Rows from block 8 of a small self-supervised image encoder, named by matrix and row number. Rows with one number belong to one neuron. Each number is 500 + 40 x the weight over its row's rms, rounded and kept within 0 to 999. All counts start at 0. Numbers have three digits each.
After each neuron's rows are labels from the 100 images, of 14848, where the neuron reaches its largest size: "lies over" is the class under the peak; "responds to" is what is common among them. Only what is clearly more common there than usual is listed. The data: aerial photos of the United States (SatlasPretrain).
# gate: MLP gate (model.blocks.8.mlp.gate.weight, 512x128), inputs 0-127
# fc1: MLP up (model.blocks.8.mlp.fc1.weight, 512x128), inputs 0-127
# fc2: MLP down (model.blocks.8.mlp.fc2.weight, 128x512, transposed), outputs 0-127

gate.209:424652506542461503447532542576482473413476541494509531527515499482467426510513470475503486541472509507470529520477518478431481481546476470486437465548504446518513531508522459479485493495522474476481542586452525414536465521492427502520419537470472481492457452534529474521523537537510537457515442454496498527546561456582454500480460546542541514547520531549487527436440451537505559539531
fc1.209:458516430563436552521508532503546487458445559481550510520530455551516483503532490540452478488490593476498512508530513441470501467517512469439445492455497551530550480564557518481505496521446468490458546491487552530536608503488545528440441497449493500512563478471522476478446541518537438474512499475376539516510532513488470506477510522533479424484497525535526536422410544442573573491476
fc2.209:490536537501482585532551481521518527516452455464471450452556490498482421488504486531505520583512485552464532493462469510519460462535465484459521497557440476449495477459520521573404482494455520475498536496493564499550464546531559498514496518453544499418454470601609530500565491528485551529527581465448491422496517511485488505459431532470504503458414534507580466485514493474506488473553
lies over: building
responds to: building

gate.458:535503515462444495519423505472507471478493482495501525505543471467443500486513466596517501505541519500520538506545518517436475585508492549498495468564493477469538516460511413495542517591482474452472538520417548479448508482546461546480489483510445496513499450605583465532574456519501463458532518498478466531414530451589459532448578536440475496533482422518568558474492485506456506479530
fc1.458:504506467490527523431525462462487517460513477547471575500553436466501493532564497515477514482525479453542498545464475468531555530537572528476535540480461454497478524523510454456478485507497442463548468492463466492610526502466539471492503540617527530536509474485536497624483494451523473488539425546523495493491470538435535501545509461497550451441445526421501553471511496383520452568506
fc2.458:410494451473494605475563487580530507524540463468491496528491487517521492524519512451478547515467549488512502504584538493520527506532504479457490538455471486448518530516630534457521412500482497476520539515448503399494513467543560395496546514502508563494526464494444491457491464543487493520525464550533463487495435497547446520534500493527518511496399450498485574497506400504522440517522
lies over: crop field
responds to: crop field

gate.216:530505493536554443514472486519532471503470529466499526529395533446453525489489518508507532493503515398560474513505595446470485502551519456516525501506418519482503550512533498478487531578423606468480521571431466522462525395569447588545446523468460534456406519579530510523500519514444543468478468471507519484464487485488453506475492502501480487497548538554537501505468540529520465475518
fc1.216:586448550517491461462516449583472533518529518469516493604463446493568519510543451521507503510468457488472476541522510541469490508504483453484494535452425503500499532496567473470499501472489553465497550576478550541367532425544477541535476492531483472524469519469437553535497554431466557485496518492486571418511455513587450530522460522506432451500504449507547500519483492475543539454476
fc2.216:556495543494513465527485491467519474486442467528494467461493562461475502469447468537373510543488585474499506526475424462514513533480560537520417549402488508518546505498429458525525491507446542520481524417556435481455470502495483471509528458552535479463563536546557484560547468603443523469440483480469551542587535484525484544493519477514559498524459461512532546523460538479507512486489
lies over: crop field
responds to: crop field

gate.45:484471547496427459450537547503409409460545462482550589410461545462498505524441491520514518522536499526574523479487496510492504557514500564482552468527486421589501552507475509516509531513517547487528556429503531479456553437538479492472460510507493493467466476484481557489457531508558574481511539465496488492517477482484433468488583444509442448521463515486583561490521444488522528519412
fc1.45:476429493518452445542522474541406448524545457478498510540460506437456453531418484545472566523525511463512462486527532556438552512530504509470467496556438456587494526481457556511495496560492550514491530487562526517446540522482560479443481484553489532526512553417515508448519454526518487525526479475444461560531427494489458491481604584506414512462538519462541525503516513541440506486501
fc2.45:559462446466521391525473480483423479500524509505469563457485473531567522566517526483540558496495481524482513506466489458515519430587512513533517587535515502531443533443456446533487471545503570473521486486443467440492530484486506492465460504455525491503440507539537538486531543467474544488503606562589493506544520502485424537582504481501447435518509556484505533494438484416486485501434
lies over: crop field
responds to: crop field

gate.390:551490494446469489489514444494505478526477482477541537527471501459593479522462475451473486527535531413471437508477497590432502444399449527525478581559520556463568527458494498519444485492501532527545485511579492448569534521523497544548516477470591462525472496557457481526558527545523473502536446500502522537464537439492561490529552444495508539462467511448454455418515467507529435481481
fc1.390:517539530482501468591507417451476508465505464526516462511424442486460514527497509567484476570498466372514454465498497525471539425513481595547493526479527502537541522475476425466563493517532539499499480537506538500552527539435480590498525438425556400518493455537503451506544580485515518459537458491497515516523562481443514507503493503576520512499505484472494419430521493511499484522516
fc2.390:515534459537515487575464456562525430468508489499532572471550519412403497524534549549498460519502517539531419448485495539486521518486533484514486604590585524524564497485477451450517547543499491518493495458450463432495524517514442522456492479523546505539493520552523478455527476467487467488472549543547489450436515506429539513503454558436450505485470454450436536528517498441545439522508
lies over: building
responds to: building

gate.43:435535455529453483495550564575479563523486508493566519457512558501479500462547544453469487567527527515433493478506479480469497459501560573469434496545436540501533509504526463566449505507490508521491511517485478514464505526429473491429399534506454506468483520534379552486452501437556542495449453465460533515620491480514530444497512496571511433485507521558547505499466520511461534515538
fc1.43:472497557484461571474492445471499518496480507478502464500549524511492481493517482455538461442474513491484502465511527502570483474491408515585440587478543554458469441529474531544437484464464508543575531510520502536567529554541503502528516482585554572472479467514526494518543511497442441540433487471526498467479493519501436568537566511475515558495478541417475440490509503503524496347485
fc2.43:518494454537514506432485529557433510480530523539525484576487479488449456480451424472518488571562479572517450513499537533479463530511473536573507546449502508529524564447502438504488530466515471493541511457412451504506504447508462410548513436492423527484445491489459520481502550463506495520493447537481538542564433526529542505519518482562517464519493509509466612473514541528401590503503
lies over: building
responds to: building

gate.250:475499417541501491483508529500537494462547460502458482562552510553470491493440507504567502489505504537446523507462460564477548495539489542471573510540526487477466554436507382448550529503551493439491542552423476556421501553489489473500510507507450479573426504487471430550570503500511485545483462505456416560486476438560477583488534530553500451478465528467498449560500522462521505506538
fc1.250:508517465484509536487498517454552529507531459540414510461487496542490520486439587476462541497518459546526491474481500405513468546538502538501484499501560518472484476550453454430470516549537494507509463527456547499528534514496600466503429419480525565529461585513501494413503521481506458415522579501473441544495495475530400503509520567513466478438452473581469489564558532503505506477551
fc2.250:537542502515506498534518494467492516535507475456473504454471435493453466538515530491491435456520420481519446490501479480572557451591572517499598493511462555522495492515479426462519522490467557521470533536485463549540530500500489509455499450446498519484536551505531511441503528532549421482525597558417423463572512452504489567550582437472497443476499531490516408453520492504523478540509
lies over: crop field
responds to: crop field

gate.8:534489503459468514540496582459506463593483453490494591518442526582520431523523457539585529521466500496510500388476515474472511502558484593530477460529547486468498484520438518547509503548518512510527515499458491503494526468538448452453503463475453562529492507451491518456470504553545556467481515493521453568533492510552507564451453467533417470450490542441439440527468469479441566526492
fc1.8:468526516438412471475550477529611488471532557490558444501499535457538540459533522526410492455450520397484510505543497501538458490455525424506552538467531489427485479517532476420553552505512461486444454419505479450551448490448535554529503489496513485473445485498485551549512501461493517497541511542499513463435469519503529440531520506514573543490553503517535566492516584531568485483516
fc2.8:485520537549460509521433532515492523493425475533509480519541580450516482521494444502425516532546553481497465524511486457512486535404495516398506530449461532589475528539568472500527456506482450520505472568459500473488500537509400484444508533482530518481494510512432559437492444528476453525447414524508534417545508461516531517508534573493571515502452501516484488461550546598519463529521
lies over: crop field
responds to: crop field

gate.253:555451541529447474490519460557443464563499472492489445526458499429531478524477596485473461408449540518553433495504479512475548545515507563556520562520500591505559459427519576507509439516489523480535450512503468493510532454480498515435520533436528545558512452489470427555464507488502496539465525524532516412474538471492502504435517595543490485499472489503581475441457499494533481484534
fc1.253:475481457513488536417515537527505490501502532512505471454494474537503458448439449461483501591543520519443525516451504510488475527514540517414516493486537441476431553514559478637536474538582533450469462508457468429462437553538502481512451438484522514512505523488575498484535508472483481543576561446507497524499479505430566454519493476467542536463540498508442557519527518500456514500607
fc2.253:556489546458548501511470412561493458548498510472566529497511569483488499517495545419541537454497558466469511528521466464488569566509474460479419557552517518517428487457499503469461503440507501483489450534527482524504536473530534554511543533489508449522517450542542415536524542452504401541457472442480422498523497568459498443511537527520459525503523445540569504427469431545502529450539
lies over: crop field
responds to: crop field

gate.296:534598464440506561514494471504501475476520501505562488505538485507442508474485481529488482523475578518518503488491457418521518560549510496439462523528524532486507518554480537418525518438483421539394534445478527469518572511504443557464480543466482539537498472462517591443510526452558485460453460498447526488538526534546546550427480434539533465432468467450530526463479463485564535551530
fc1.296:476568427491497496467498540548475419508532469549556489495501518538418572439506493522531512506481546496494510474482453537507509531512511490402479459582539466443513528512500482461525473460473446483448538484517538518504580497479472528479459538506491535544496490425523549517480503440532535435507423453430569519535518479552518473481469493547514500492394473478540585438452497523539572557572
fc2.296:470522482519503405525488547536513537500483394444512518506546477392520529500571516501529520439518522478499445498512429569508571476480521499492498466471495502514517456542477487547403488566476551425522524502489583520432478556550527523444505529410494540451487481518469493487526553517427491518455552521482540585467530486534539443504500559470508543506462495476544469513530453463558439484522
lies over: building
responds to: building

gate.239:491433519420496467557546502591453486550516440535423520548494548458455506458453452512434529494525476585497457516506454545487502485482506520492496493595534497501540540479520430466562479533517472495533529444481509537440531471519594517468496482514466492516441494507483568511450487521491468435491578486444487478503563554560534439490589448507464445512545488438558487530556521469513492463504
fc1.239:498453514456527482586497485580506494467493468521381496563424531449547527457450439536491504512531476617427540574533514510492507448501476561457458542561550496468592465507492479493505498515515515523471521456493506564487526503496590505471452514531455485510506504414433493493480499569453496480510521464516484495421527507557478506481515499527509464469474516404571459501526531485477501556516
fc2.239:475486535473476487489509487413497458511503533494445500486463506609528502490523507493545469509542484445463524428465543506480482531562507510492465448551422569538493491426543565495536505474486499531463540479537536517499524492483481524481479620490560475460501506352525580477488533487483438461482507463568594501421527500533511436505494533497531533468545507520486487461468563550452449505490
lies over: crop field
responds to: crop field

gate.360:505571450508460484502467466457493514495446535493499551489544516473498421505423532540464551559410537557468549497490467502540482468465592489464505503495491465499482550457532515508572577515541538562519503450518519490498558402529478471526484455460442462432495490493502482529477568447516508472553452531467519532523485469454481524528462511515501453562576507499550477549594498422410543523514
fc1.360:464505544496471552564505513468455478530535498509541473466463532512547432475506504592470493521525517463528554542609522515458541399523474424494499548464558453470571508460551467525511490533512539516507448540485516490531430497465437557493464479510513563500460483462468466439512464444483448534459474525518493477458522467557597509514540472480571544546468507457463514432465544496541491412545
fc2.360:495536532437473557524477524490519485511432493423502497445565476466480472447558535460492454550564549460545554524537510508465449521420399522514484513504509524456426518451429513569466511432555507567510574483539508508497441464531435434508475551533528546498542531515495445521533513474510442494541504477521523514531540531516485434554551510449509555521447486475544440453498520511469517449577
lies over: crop field
responds to: crop field

gate.167:477539441452429577500498539433501539426467523490500484476476568470538474578505468471579517511523536520498502500551537469517499540573470461523401496530497481466560475531532486483484544481450446472462486490510500441451550471501438502529497505443459473454495497573491563484451501502460518550554460592543544502455568487559485480519417499475525477481547546588476498493513515487512430585504
fc1.167:479462452426494519527483455517477496420447550427492515491514508544530474524437410530492470530495617535548489471495481503464555564531484390479443474547535541494525517526499488470558455466486469494522448474497468536504570535517516496497584572439529480507481498516517564409477504537456526514521532535543541461447500468548452492534501462506509450482490549540447542520523490472571425508551
fc2.167:527472486440549443499474424457570508522534534534386491444464439462520549541510576508585505514516516519436532491469538542496522412496511534437533567490560530508474478506465534510487459484515536497498474481518496497422423542477536484472515538439513606486492544548513530487513488527498473506535537425515499469557577486542533507487503474425478544484407482514534517522533472496486441479434
lies over: building
responds to: building

gate.258:462524461538542479491543563479413497479556432491435536489510464509475533566506504532492508477567482525509566493499473546504458510487455600585561564500494501476505517439512443485508464553483474441509540478453581458484520425536462549482450505513470476464430542517469478548509464487573453445518577499545446527559580468456476481529465480542514485551462512506544451474461437502438496494503
fc1.258:601480429495571543509476531538448481482526491490438513563470484528483577451519531466535478517457415449490547491560456522506528568515495553518490521512463484468574491442546408514501474516459523473552512475450514463504459442509504497490438565507469544409435541539522484488518517517560484391507582535540486485531509503484460498561507491518557475484487442512518470501433464538468553526472
fc2.258:464448534520526485484500529480595584514432560503444495462473506468559509521529478502486421446490500459527514484517549551507524436547574521514486421557527533454517556582454473488548443532493466580431538580521472570492450521473515497544532514509497511478401459501536527506495439505466427489553479475443556486480447505504477480503495569440484501461452472545520480458488485539544547493506
lies over: crop field
responds to: crop field

gate.505:531577395626522489465500456490555491474452486557504567500560473466494486489416565516527488523449506440572478546466461477523528466434491489520528569547482464465492531479530539427484515525502510499551534471484517463479501478511455541518543537437594518504467544537480503501421501436611502509493471479512442509442520489477513486511523423479540423540496527492533492475522491490476456496544
fc1.505:497505440542560586478476427491521509524417479556474610475515449494465476448440562500541515494469458410520540464516500458495574571457454480477566562550490481473551463484463541491453515523494471474496471497477519509563484534508473566555489528447498510491528528527425491568429492501565463528471452531536492492462559534554504497530509443449551488498477551473529454472554452533442485486511
fc2.505:568545475517585531495538515453500517484504478530574526479472521453526553483542501505566393436439562534473544550438543379511464486497546474463522528512537438550538529534463462525512540525494488505485479475502486467466490475497527487555490466427451505469517497412466502481509519525555481514527453489501505513534475450564602538471468511463532515503516443507470455450536481539526451407571
lies over: building
responds to: building

gate.355:516510497499586500426546534451430424522493448569398507443430459428490456511448518540499477544528491491548519422515510422426451530533517488562528529553518463517450504506528501539545486561477500469523497524525508521468545512593461478512453588528512496512504496449508519497553495462494462483543574534529553435520486470534459531488509469431472530570483473526518508513567485485527445487458
fc1.355:509529484457511483552493508493580583452512586502507511544529468514491453466627500507462582481491491514438506512447569513529530486476481483459493482523540526434514564478475491523496526464516409602485494533481527484486443466439541530457517469447464533466497517562504468469439515508550517457453407470490484511461540503501574441474514532564486558445494458501511514439458536502513535557562
fc2.355:501487494523472511523482549478512537496512492500534469501521479431479459504515506519481477513539560500566511548579538426499466465447555480467506492490500453482437517517513504507540514469554489533560421542492507493474523493470459434452523572515451509465482409502516410543465513440581443583540477493492511514470509484559551498511488377485592504489559544524460463526563532556457399525502
lies over: crop field
responds to: crop field

gate.272:435538540445534519537477484472549483484504452585517539510553549522500463509435472606508439524551457416502460496529461469471539510544508507566544592483513433480549511468522459473552557541482488457516456542518574403487425527563474467543490449469527496544432451487491514490560487548538509461532441467522453446490520518473494439510469495494508471517591526512511499461530518473474502486458
fc1.272:457477503462486453506464507480530532467532500563516443459563604468443501525503458558534465522544551475480563443464429478531483500525554526522511596514490504462479547456564416488518551516461466486439523500531490500512487483535484538555490387480471526589475437563572441494524485555521480488581469510521528503490486520435529446494427506521465454511536515503540524494500485500508468517407
fc2.272:507503410466338471540519474486520486472469495492470510486506480519486477477482494464459570575508512527524524510578478496507446553488517473528476512538460481513501539556518534449441552477456555563490482542497438467503534443529437550538515454517602486517520466528499473554540485493482490571481550528534483383539565442482454506457555553488473510498493482444508561498542452483530527487468
lies over: building
responds to: building

gate.193:535499532465507551508475514491444527480581441552514546412456521415553479476468500521496485519482511422462439503498532562532530455491491527531480462539549514519412505485550464511467504499536554456498497485473457481495497403526551519497515500527421602527514541501479477499542516607504503456479488519527463518451520530547487516520454400470410494537531532521516453429552518536541452484555
fc1.193:424490523513458481470488504473469463534400515503457519555519467428462521448475487529482503543528564444601528477546497468491483483506494540504516532408519384490556549476514517509474581494503506490548487479529478538532533581514479503558537481512537460546542481521471547535429498440461425494555507508514501540503456484473482532541568510498547502456564518444429569539486502516496444468422
fc2.193:505454559434461423516528536495439503573493543524568500418475524489473451483466516542465459538517559486487505593457518499494435505461476514474522489480508406591488570481518515515575518572519459506502458472562421532445490486516454524507465542501514508425520512531484508447490556529549452520515447457540506472474515505474549480542560478581459467546550514481486483464475594449520474500522
lies over: crop field
responds to: crop field

gate.106:458527471491499526484445511465525519574511466566539453533488472447488463521407495521475479496476491455485581514515470390467499459517483489570523591514448502451558585505475425548479525583487531476513476512529487506564477522513449520565514472441475489591491489518508556493475517485535461486495414477473501489505569451474476479446530448469526545479509484490572518577521540523558417502485
fc1.106:507500454511504505553524470494612518501480461490547450567476517429558436518456440579503453455459487509500516495518435433494486495496493549505519589477490422518577528510447459570513561529441542473554485528575479507597493522494490521529494438496489481603456459533496536477467527474558432491534512499459513463528522471434476483484476428533481521463530510480521472537494481488551428468507
fc2.106:488519464493462484512570555529525472469486428517474527567483497517515496478523559552515516506454467545567469429457451520571503537468524460558500487604502479500507519534482458568516467460462472542491524620478455434438519449529464605492461429492513534530507475512467499480584477431508447599496438468561483468526525480454488487497491510499477450475531518536499464501532454477475470492570
lies over: building
responds to: building

gate.469:489461454474535484553528542435539442469413524547461491579503573523480430449507491536529475559546496501463481515461433456415586567456522530505509519499562522520492536491441444497557421515457523493522551498550510454453495507561464457553504493503534433443458470415494542510499498533517519472558480471491577424483503477510471518479455541546580488474521535528537516499558491542514488490521
fc1.469:481450531522462493469460492496513532428534482479505453491510529478531517459554507494542553502497469462533497537458490529614496452505475544512531519530572481488467433486456507556454566433509425532486470498521397548507502465483494544484415494595494477529466527525565467565508540432497471541461487507496483532589445536474525551473489393576549521454508472523528483511460491504442500557456
fc2.469:514509492503487511442573527501500416495493477510449536561449583503460513461473539441441561469437528469456560456491474493537518524458586522484418559480451474532495535505511571514559471458510483503536570534466434511558385505481471483474548467448489520525495531470557516534528490425510519483501496450505476455533475533488551551558526466537538493461482492536514524484438444471553499487597
lies over: crop field
responds to: crop field

gate.90:478502506513446536410485499485505579403466453492520471495527504518514472513518462597495425536510503503567567485548579500502463526506520536500455476486472505497548535536492493517458543449504518443510512495527511526452533545464425558534503389489552397512502480494492469507489566525433471500502377443442487470521457530498528503432479504563494510468494472514518538486563544493561511567501
fc1.90:517476535502493527507548484450544543469570524454465435527480491401486532558574467547557451524532534503540529528496500492504479511474497507508509450497540540472431473549526430506521461502442480475479502482501526451490558567492495505538530498507632503478543470461515498503466505566492537455413425451461487493504461532407471437475559471517500553480550448505455536449567571493558516487446
fc2.90:491442488531544522518514499495558462501452454517524487569481504576476535498436469491531496511453473507563470432533504490495525563447470532498535464475480481459519489449562561520389466603481507542511518532530489505521426524540476494542469555546491439529435468500450515475528544509444391516520518517553445562562499497440544503493466513493503542536502544425541536534424526476514449430475
lies over: building
responds to: building

gate.288:417500468503460513539497506483442456514541433481499521599510479559431466468481554517545559504423504529469469511498475541510542528457459507537477442445479558443454524527453428502467561595453492509519522471492499496525536455442508462527455553479539578484463565505494515552508495591547466508494567495516516536502517482541467533518509571452495504464464472583528481423528452474455468531550
fc1.288:438579433500463512519577466496522537524561461474460497521509444457488513487485512572478513464447516514482471571512488499509462499495540445521560479430473537497488591505484446443486538547440472462517530483582494571523450509517518479435505513511469487441472546541490550470445511511461498520456413500506440490464524437472591540520513539459521541502487514569518610457529521519444490570461
fc2.288:467530550484449555488532499511472518520458444506527523460564515492487513465443596545512480457565490464533522519519485487446498542493479479435546579512496516545525480443559480508474496523526445487533509460480469461512512473555449555474484446494520528515512557392504508432434484498485507542486497547463486452453471408557460537547494508516497584476519563511529534501567588442567443413483
lies over: crop field
responds to: crop field

gate.143:488521492568562581467477559489486570514407575479522451449529475423438490446525477521531532530511480528515566476525533495489544483506492548491477517586427490464523556470446566452503477549530468515506500415538446455517424486446521488507482434468543562514494501520507491481429527478484508568476449505533538502468548464502513589525550441492557480499490472499546471513477513479479553474412
fc1.143:470480530459554556463462495431482532504482535476510576454517490455443540481487476514513455477505471481553513476485540434489548531534452523545476480530526577463513551535509579467508540515554568498450481501469548462502432509514551446559515437449563540535448509525475507415439427513460515551533460536511532513483476457570489514535599433479546504482479481535540541388497451486470518496481
fc2.143:499546502492480420504519496497476515449552487506511536470503424561522489509493476531518497504492439482437440528456552570527506433531498529551520537495441456498541539523450475485482519455485461519516556510525441447393557466528462530495487532505453408490495552521477483516614504514570549571454492540508562505502552499453433445591479509511455552479532505499502424524482565493449459530534
lies over: building
responds to: building

gate.426:479560454540522563559583516494556469495445491523453486472512526466475469503550573563377563495541550404485468457517456516500514473500467487461495509559494509516547470568523450507470541461465544498520506583513468515472500531538441485456423560519509442498512504519493529518405544419481500503454495467472494544582515514553488515425531511504508441477441485502532557489550458507520514532505
fc1.426:451546445529521509466566556513514522521456569428466480506527536517464484462555492515464500529544599476442521521440449474374526467494516515459525496531498476533570547502596490515488539481492474548470530540530482410493502516561427504510417569518469459466489505492559532505451492475506492498495477447467488492533486506577498454547482461522544464482488538420446550417541512538500526526527
fc2.426:409567564526475520513511481476527509459449398489516471422542433497504500525489551499558423530432538544524597554465441529554473447497590512432475485484484500506503493534539464456463433526532478489461491443512562480482468491537528556491505507485531499533518537565530484491529596513443482518568498441477516538475489528505502531456464534521473494503465429533571493437514475464550476471520
lies over: building
responds to: building

gate.466:500496549500536501479507515512473561517521537493522482523489479473488501500500523442472458546480412473466534458538468497573516484563476487532543467583592495525459478443554475470555470487515449540497555557461615450508488487473474501507524444498408474574477545495518481533441483475537513540504464495509538503513447562562483406546495530535447432522444487444552461446529446503436548500562
fc1.466:475471457549480472454430459458497535515509527497517468491497532492460566497510479482438547513559509506449514470505509555558531510440490467477535497465577530431386457479495478531556447525514484547425471462484538464509553465515524518424549462474486481497492493445461536545543473525536479509550435568475469457514550567589486480495489501575525512564523471489534551449508448559446592517548
fc2.466:450470452442454439526512600472529503459534423472528526493539567504503500446507475553558499522514530392485453504590527463474475503501468479435543474574448552542512511546536512512453480505482494486463469411560495462449473566480515485426495503532515462542539493596466504510515536481536508556548562474446478451444455454452518470492490547509518558543522505577462497531515516546495485475498
lies over: building
responds to: building

gate.144:497457441511537547514514454516434447480545501498500508508503459550448466497481441520546497590515472499472492495507482592454547575561531532569522493540463516557479493519456426536496475577531517500494513564409529464441525404525528428559478523425490473534539538509552488489479470542572535454473533501505456509565449462559479499499459442527466481442524511486518455468478468466488514462572
fc1.144:524450454550560507507531505540482449471510529532459456490471487528452500430468493478480498553520476543507521459460529528436519537511485535493461476565485566527488504557462483557558486593427505458475481491411540517455545490530542459464427506502524559473539554466596481503485496527519519501434532526564454547555476398538449547524536484498442451463476573467497444469478502560470508435525
fc2.144:479484528574512538493453510550491462492497472486496558523456456628485469491477514464507488509429414549502500458415516532557567522470590575570520451538494494520467545561458421491504507478462448527457563469447493507515517494549517495501496470514454537536560487459494449548494523473566445430465574510487529501483437518489482483482484477567470488445461520457462484563516448529522539540524
lies over: crop field
responds to: crop field

gate.393:519534485549413486498453543486571479450445554487474546477541442492507522461534449564502516585411568456520522441454522460415559553525499498525578483439558538473496504516473556505572529493513527491539562468521459453539601489469461525508522461441482520511476466449538486541494500505476471454516494491485457483484441535511550478498567485514484527533547473419563522478483543505450474449513
fc1.393:540532455539427480487504453519473505418415513448570575531492472511467480527537493556495516530442501509509570455472558498485585407482526488585521546475508426496493483517523475472567518530518507510509481436504498467475565452475461573484403493517489500573487486530621488543535554550472507456477516459464419506490465471522479435505495509477497508489466539541527543466475504526507528438492
fc2.393:593500519541532436471500476467464464579480519533477510489462447476523570529418503539554540500549489439415494488485492518541452511456483446478541441547479560532550545520553449502450490474502488469461552497478481516496509498443487511534532499457522480505511527535411544505575485418422512513549453475490569479499505497567448544466535462536441531476554472513540445523562464577495438525524
lies over: building
responds to: building

gate.202:529440466505498471562461501517480497482540551532447533479496440543530516543467503502510474512485468446446451498468480531508529556480478534472509473542496561554538520496422476519547437551508537599536524523486563463415490410501465490527508381542512528523519476541543442449552598513594476491483546540446444526484519453507455526502472482500438472504446442504528520575491460503515525499453
fc1.202:505534562444468510499570488499575549479485476452460458530507593498434489483534459499451549452584574515514526557538522520475444494505543397433512529492514442435465481491491511474486585500557462475502490499532471512567520515488502515480533520523518412488539481494477543539505407447465414519488432525522471515488524469503557398514478493438519505482566529469498540472500529553543500535506
fc2.202:476525513487451500487509493480470561460413539484480503453514510456533573547489473441551507551595604520466475561592493502453507599436508444462475495469503433548481516502529531453480512419515521472513477564452477478538491515515444510454544528513539484490569511498497525458544472562493475556456413526491493506430505426544513503494542517483512575542520482527464538437446521517500455501480
lies over: crop field
responds to: crop field

gate.161:514478550532526484488479473506500453500529452543514548488441481610496481485456486539511540526501498489475544458499518479478526512519460599539481494534524510448450580501455410478484507483511496567470513536442568423483518438511555461434456477533487486557508505529536462482553551552573514483448525510502448527540447523540466574470513491531423424504451445422463465472462539486469553535568
fc1.161:463510545459544533506530524509545521528462495540575471509534483493463520478551449467488458521551525439530488502544512450428449469466530502415509443475472469426507433499520493558518569436490441510456553518538435461538453566483521584501580538476501507533551465488458510505439454523426506545477565520491503481445491490573540456483485559446578508511428489474502496493525555560562512532481
fc2.161:443528515464412537479541491539463506453457528507465475505568565417485505534561458501470559513566640487526483529475494496443509529439491507462459473447510519558452505526557501529459532468494468500536484566489536480485518468565438508516487556493467453529521541510523541444418483495439476456548457516497516451527530445558513507470517551475472522543459430469472551527485606512502459502525
lies over: crop field
responds to: crop field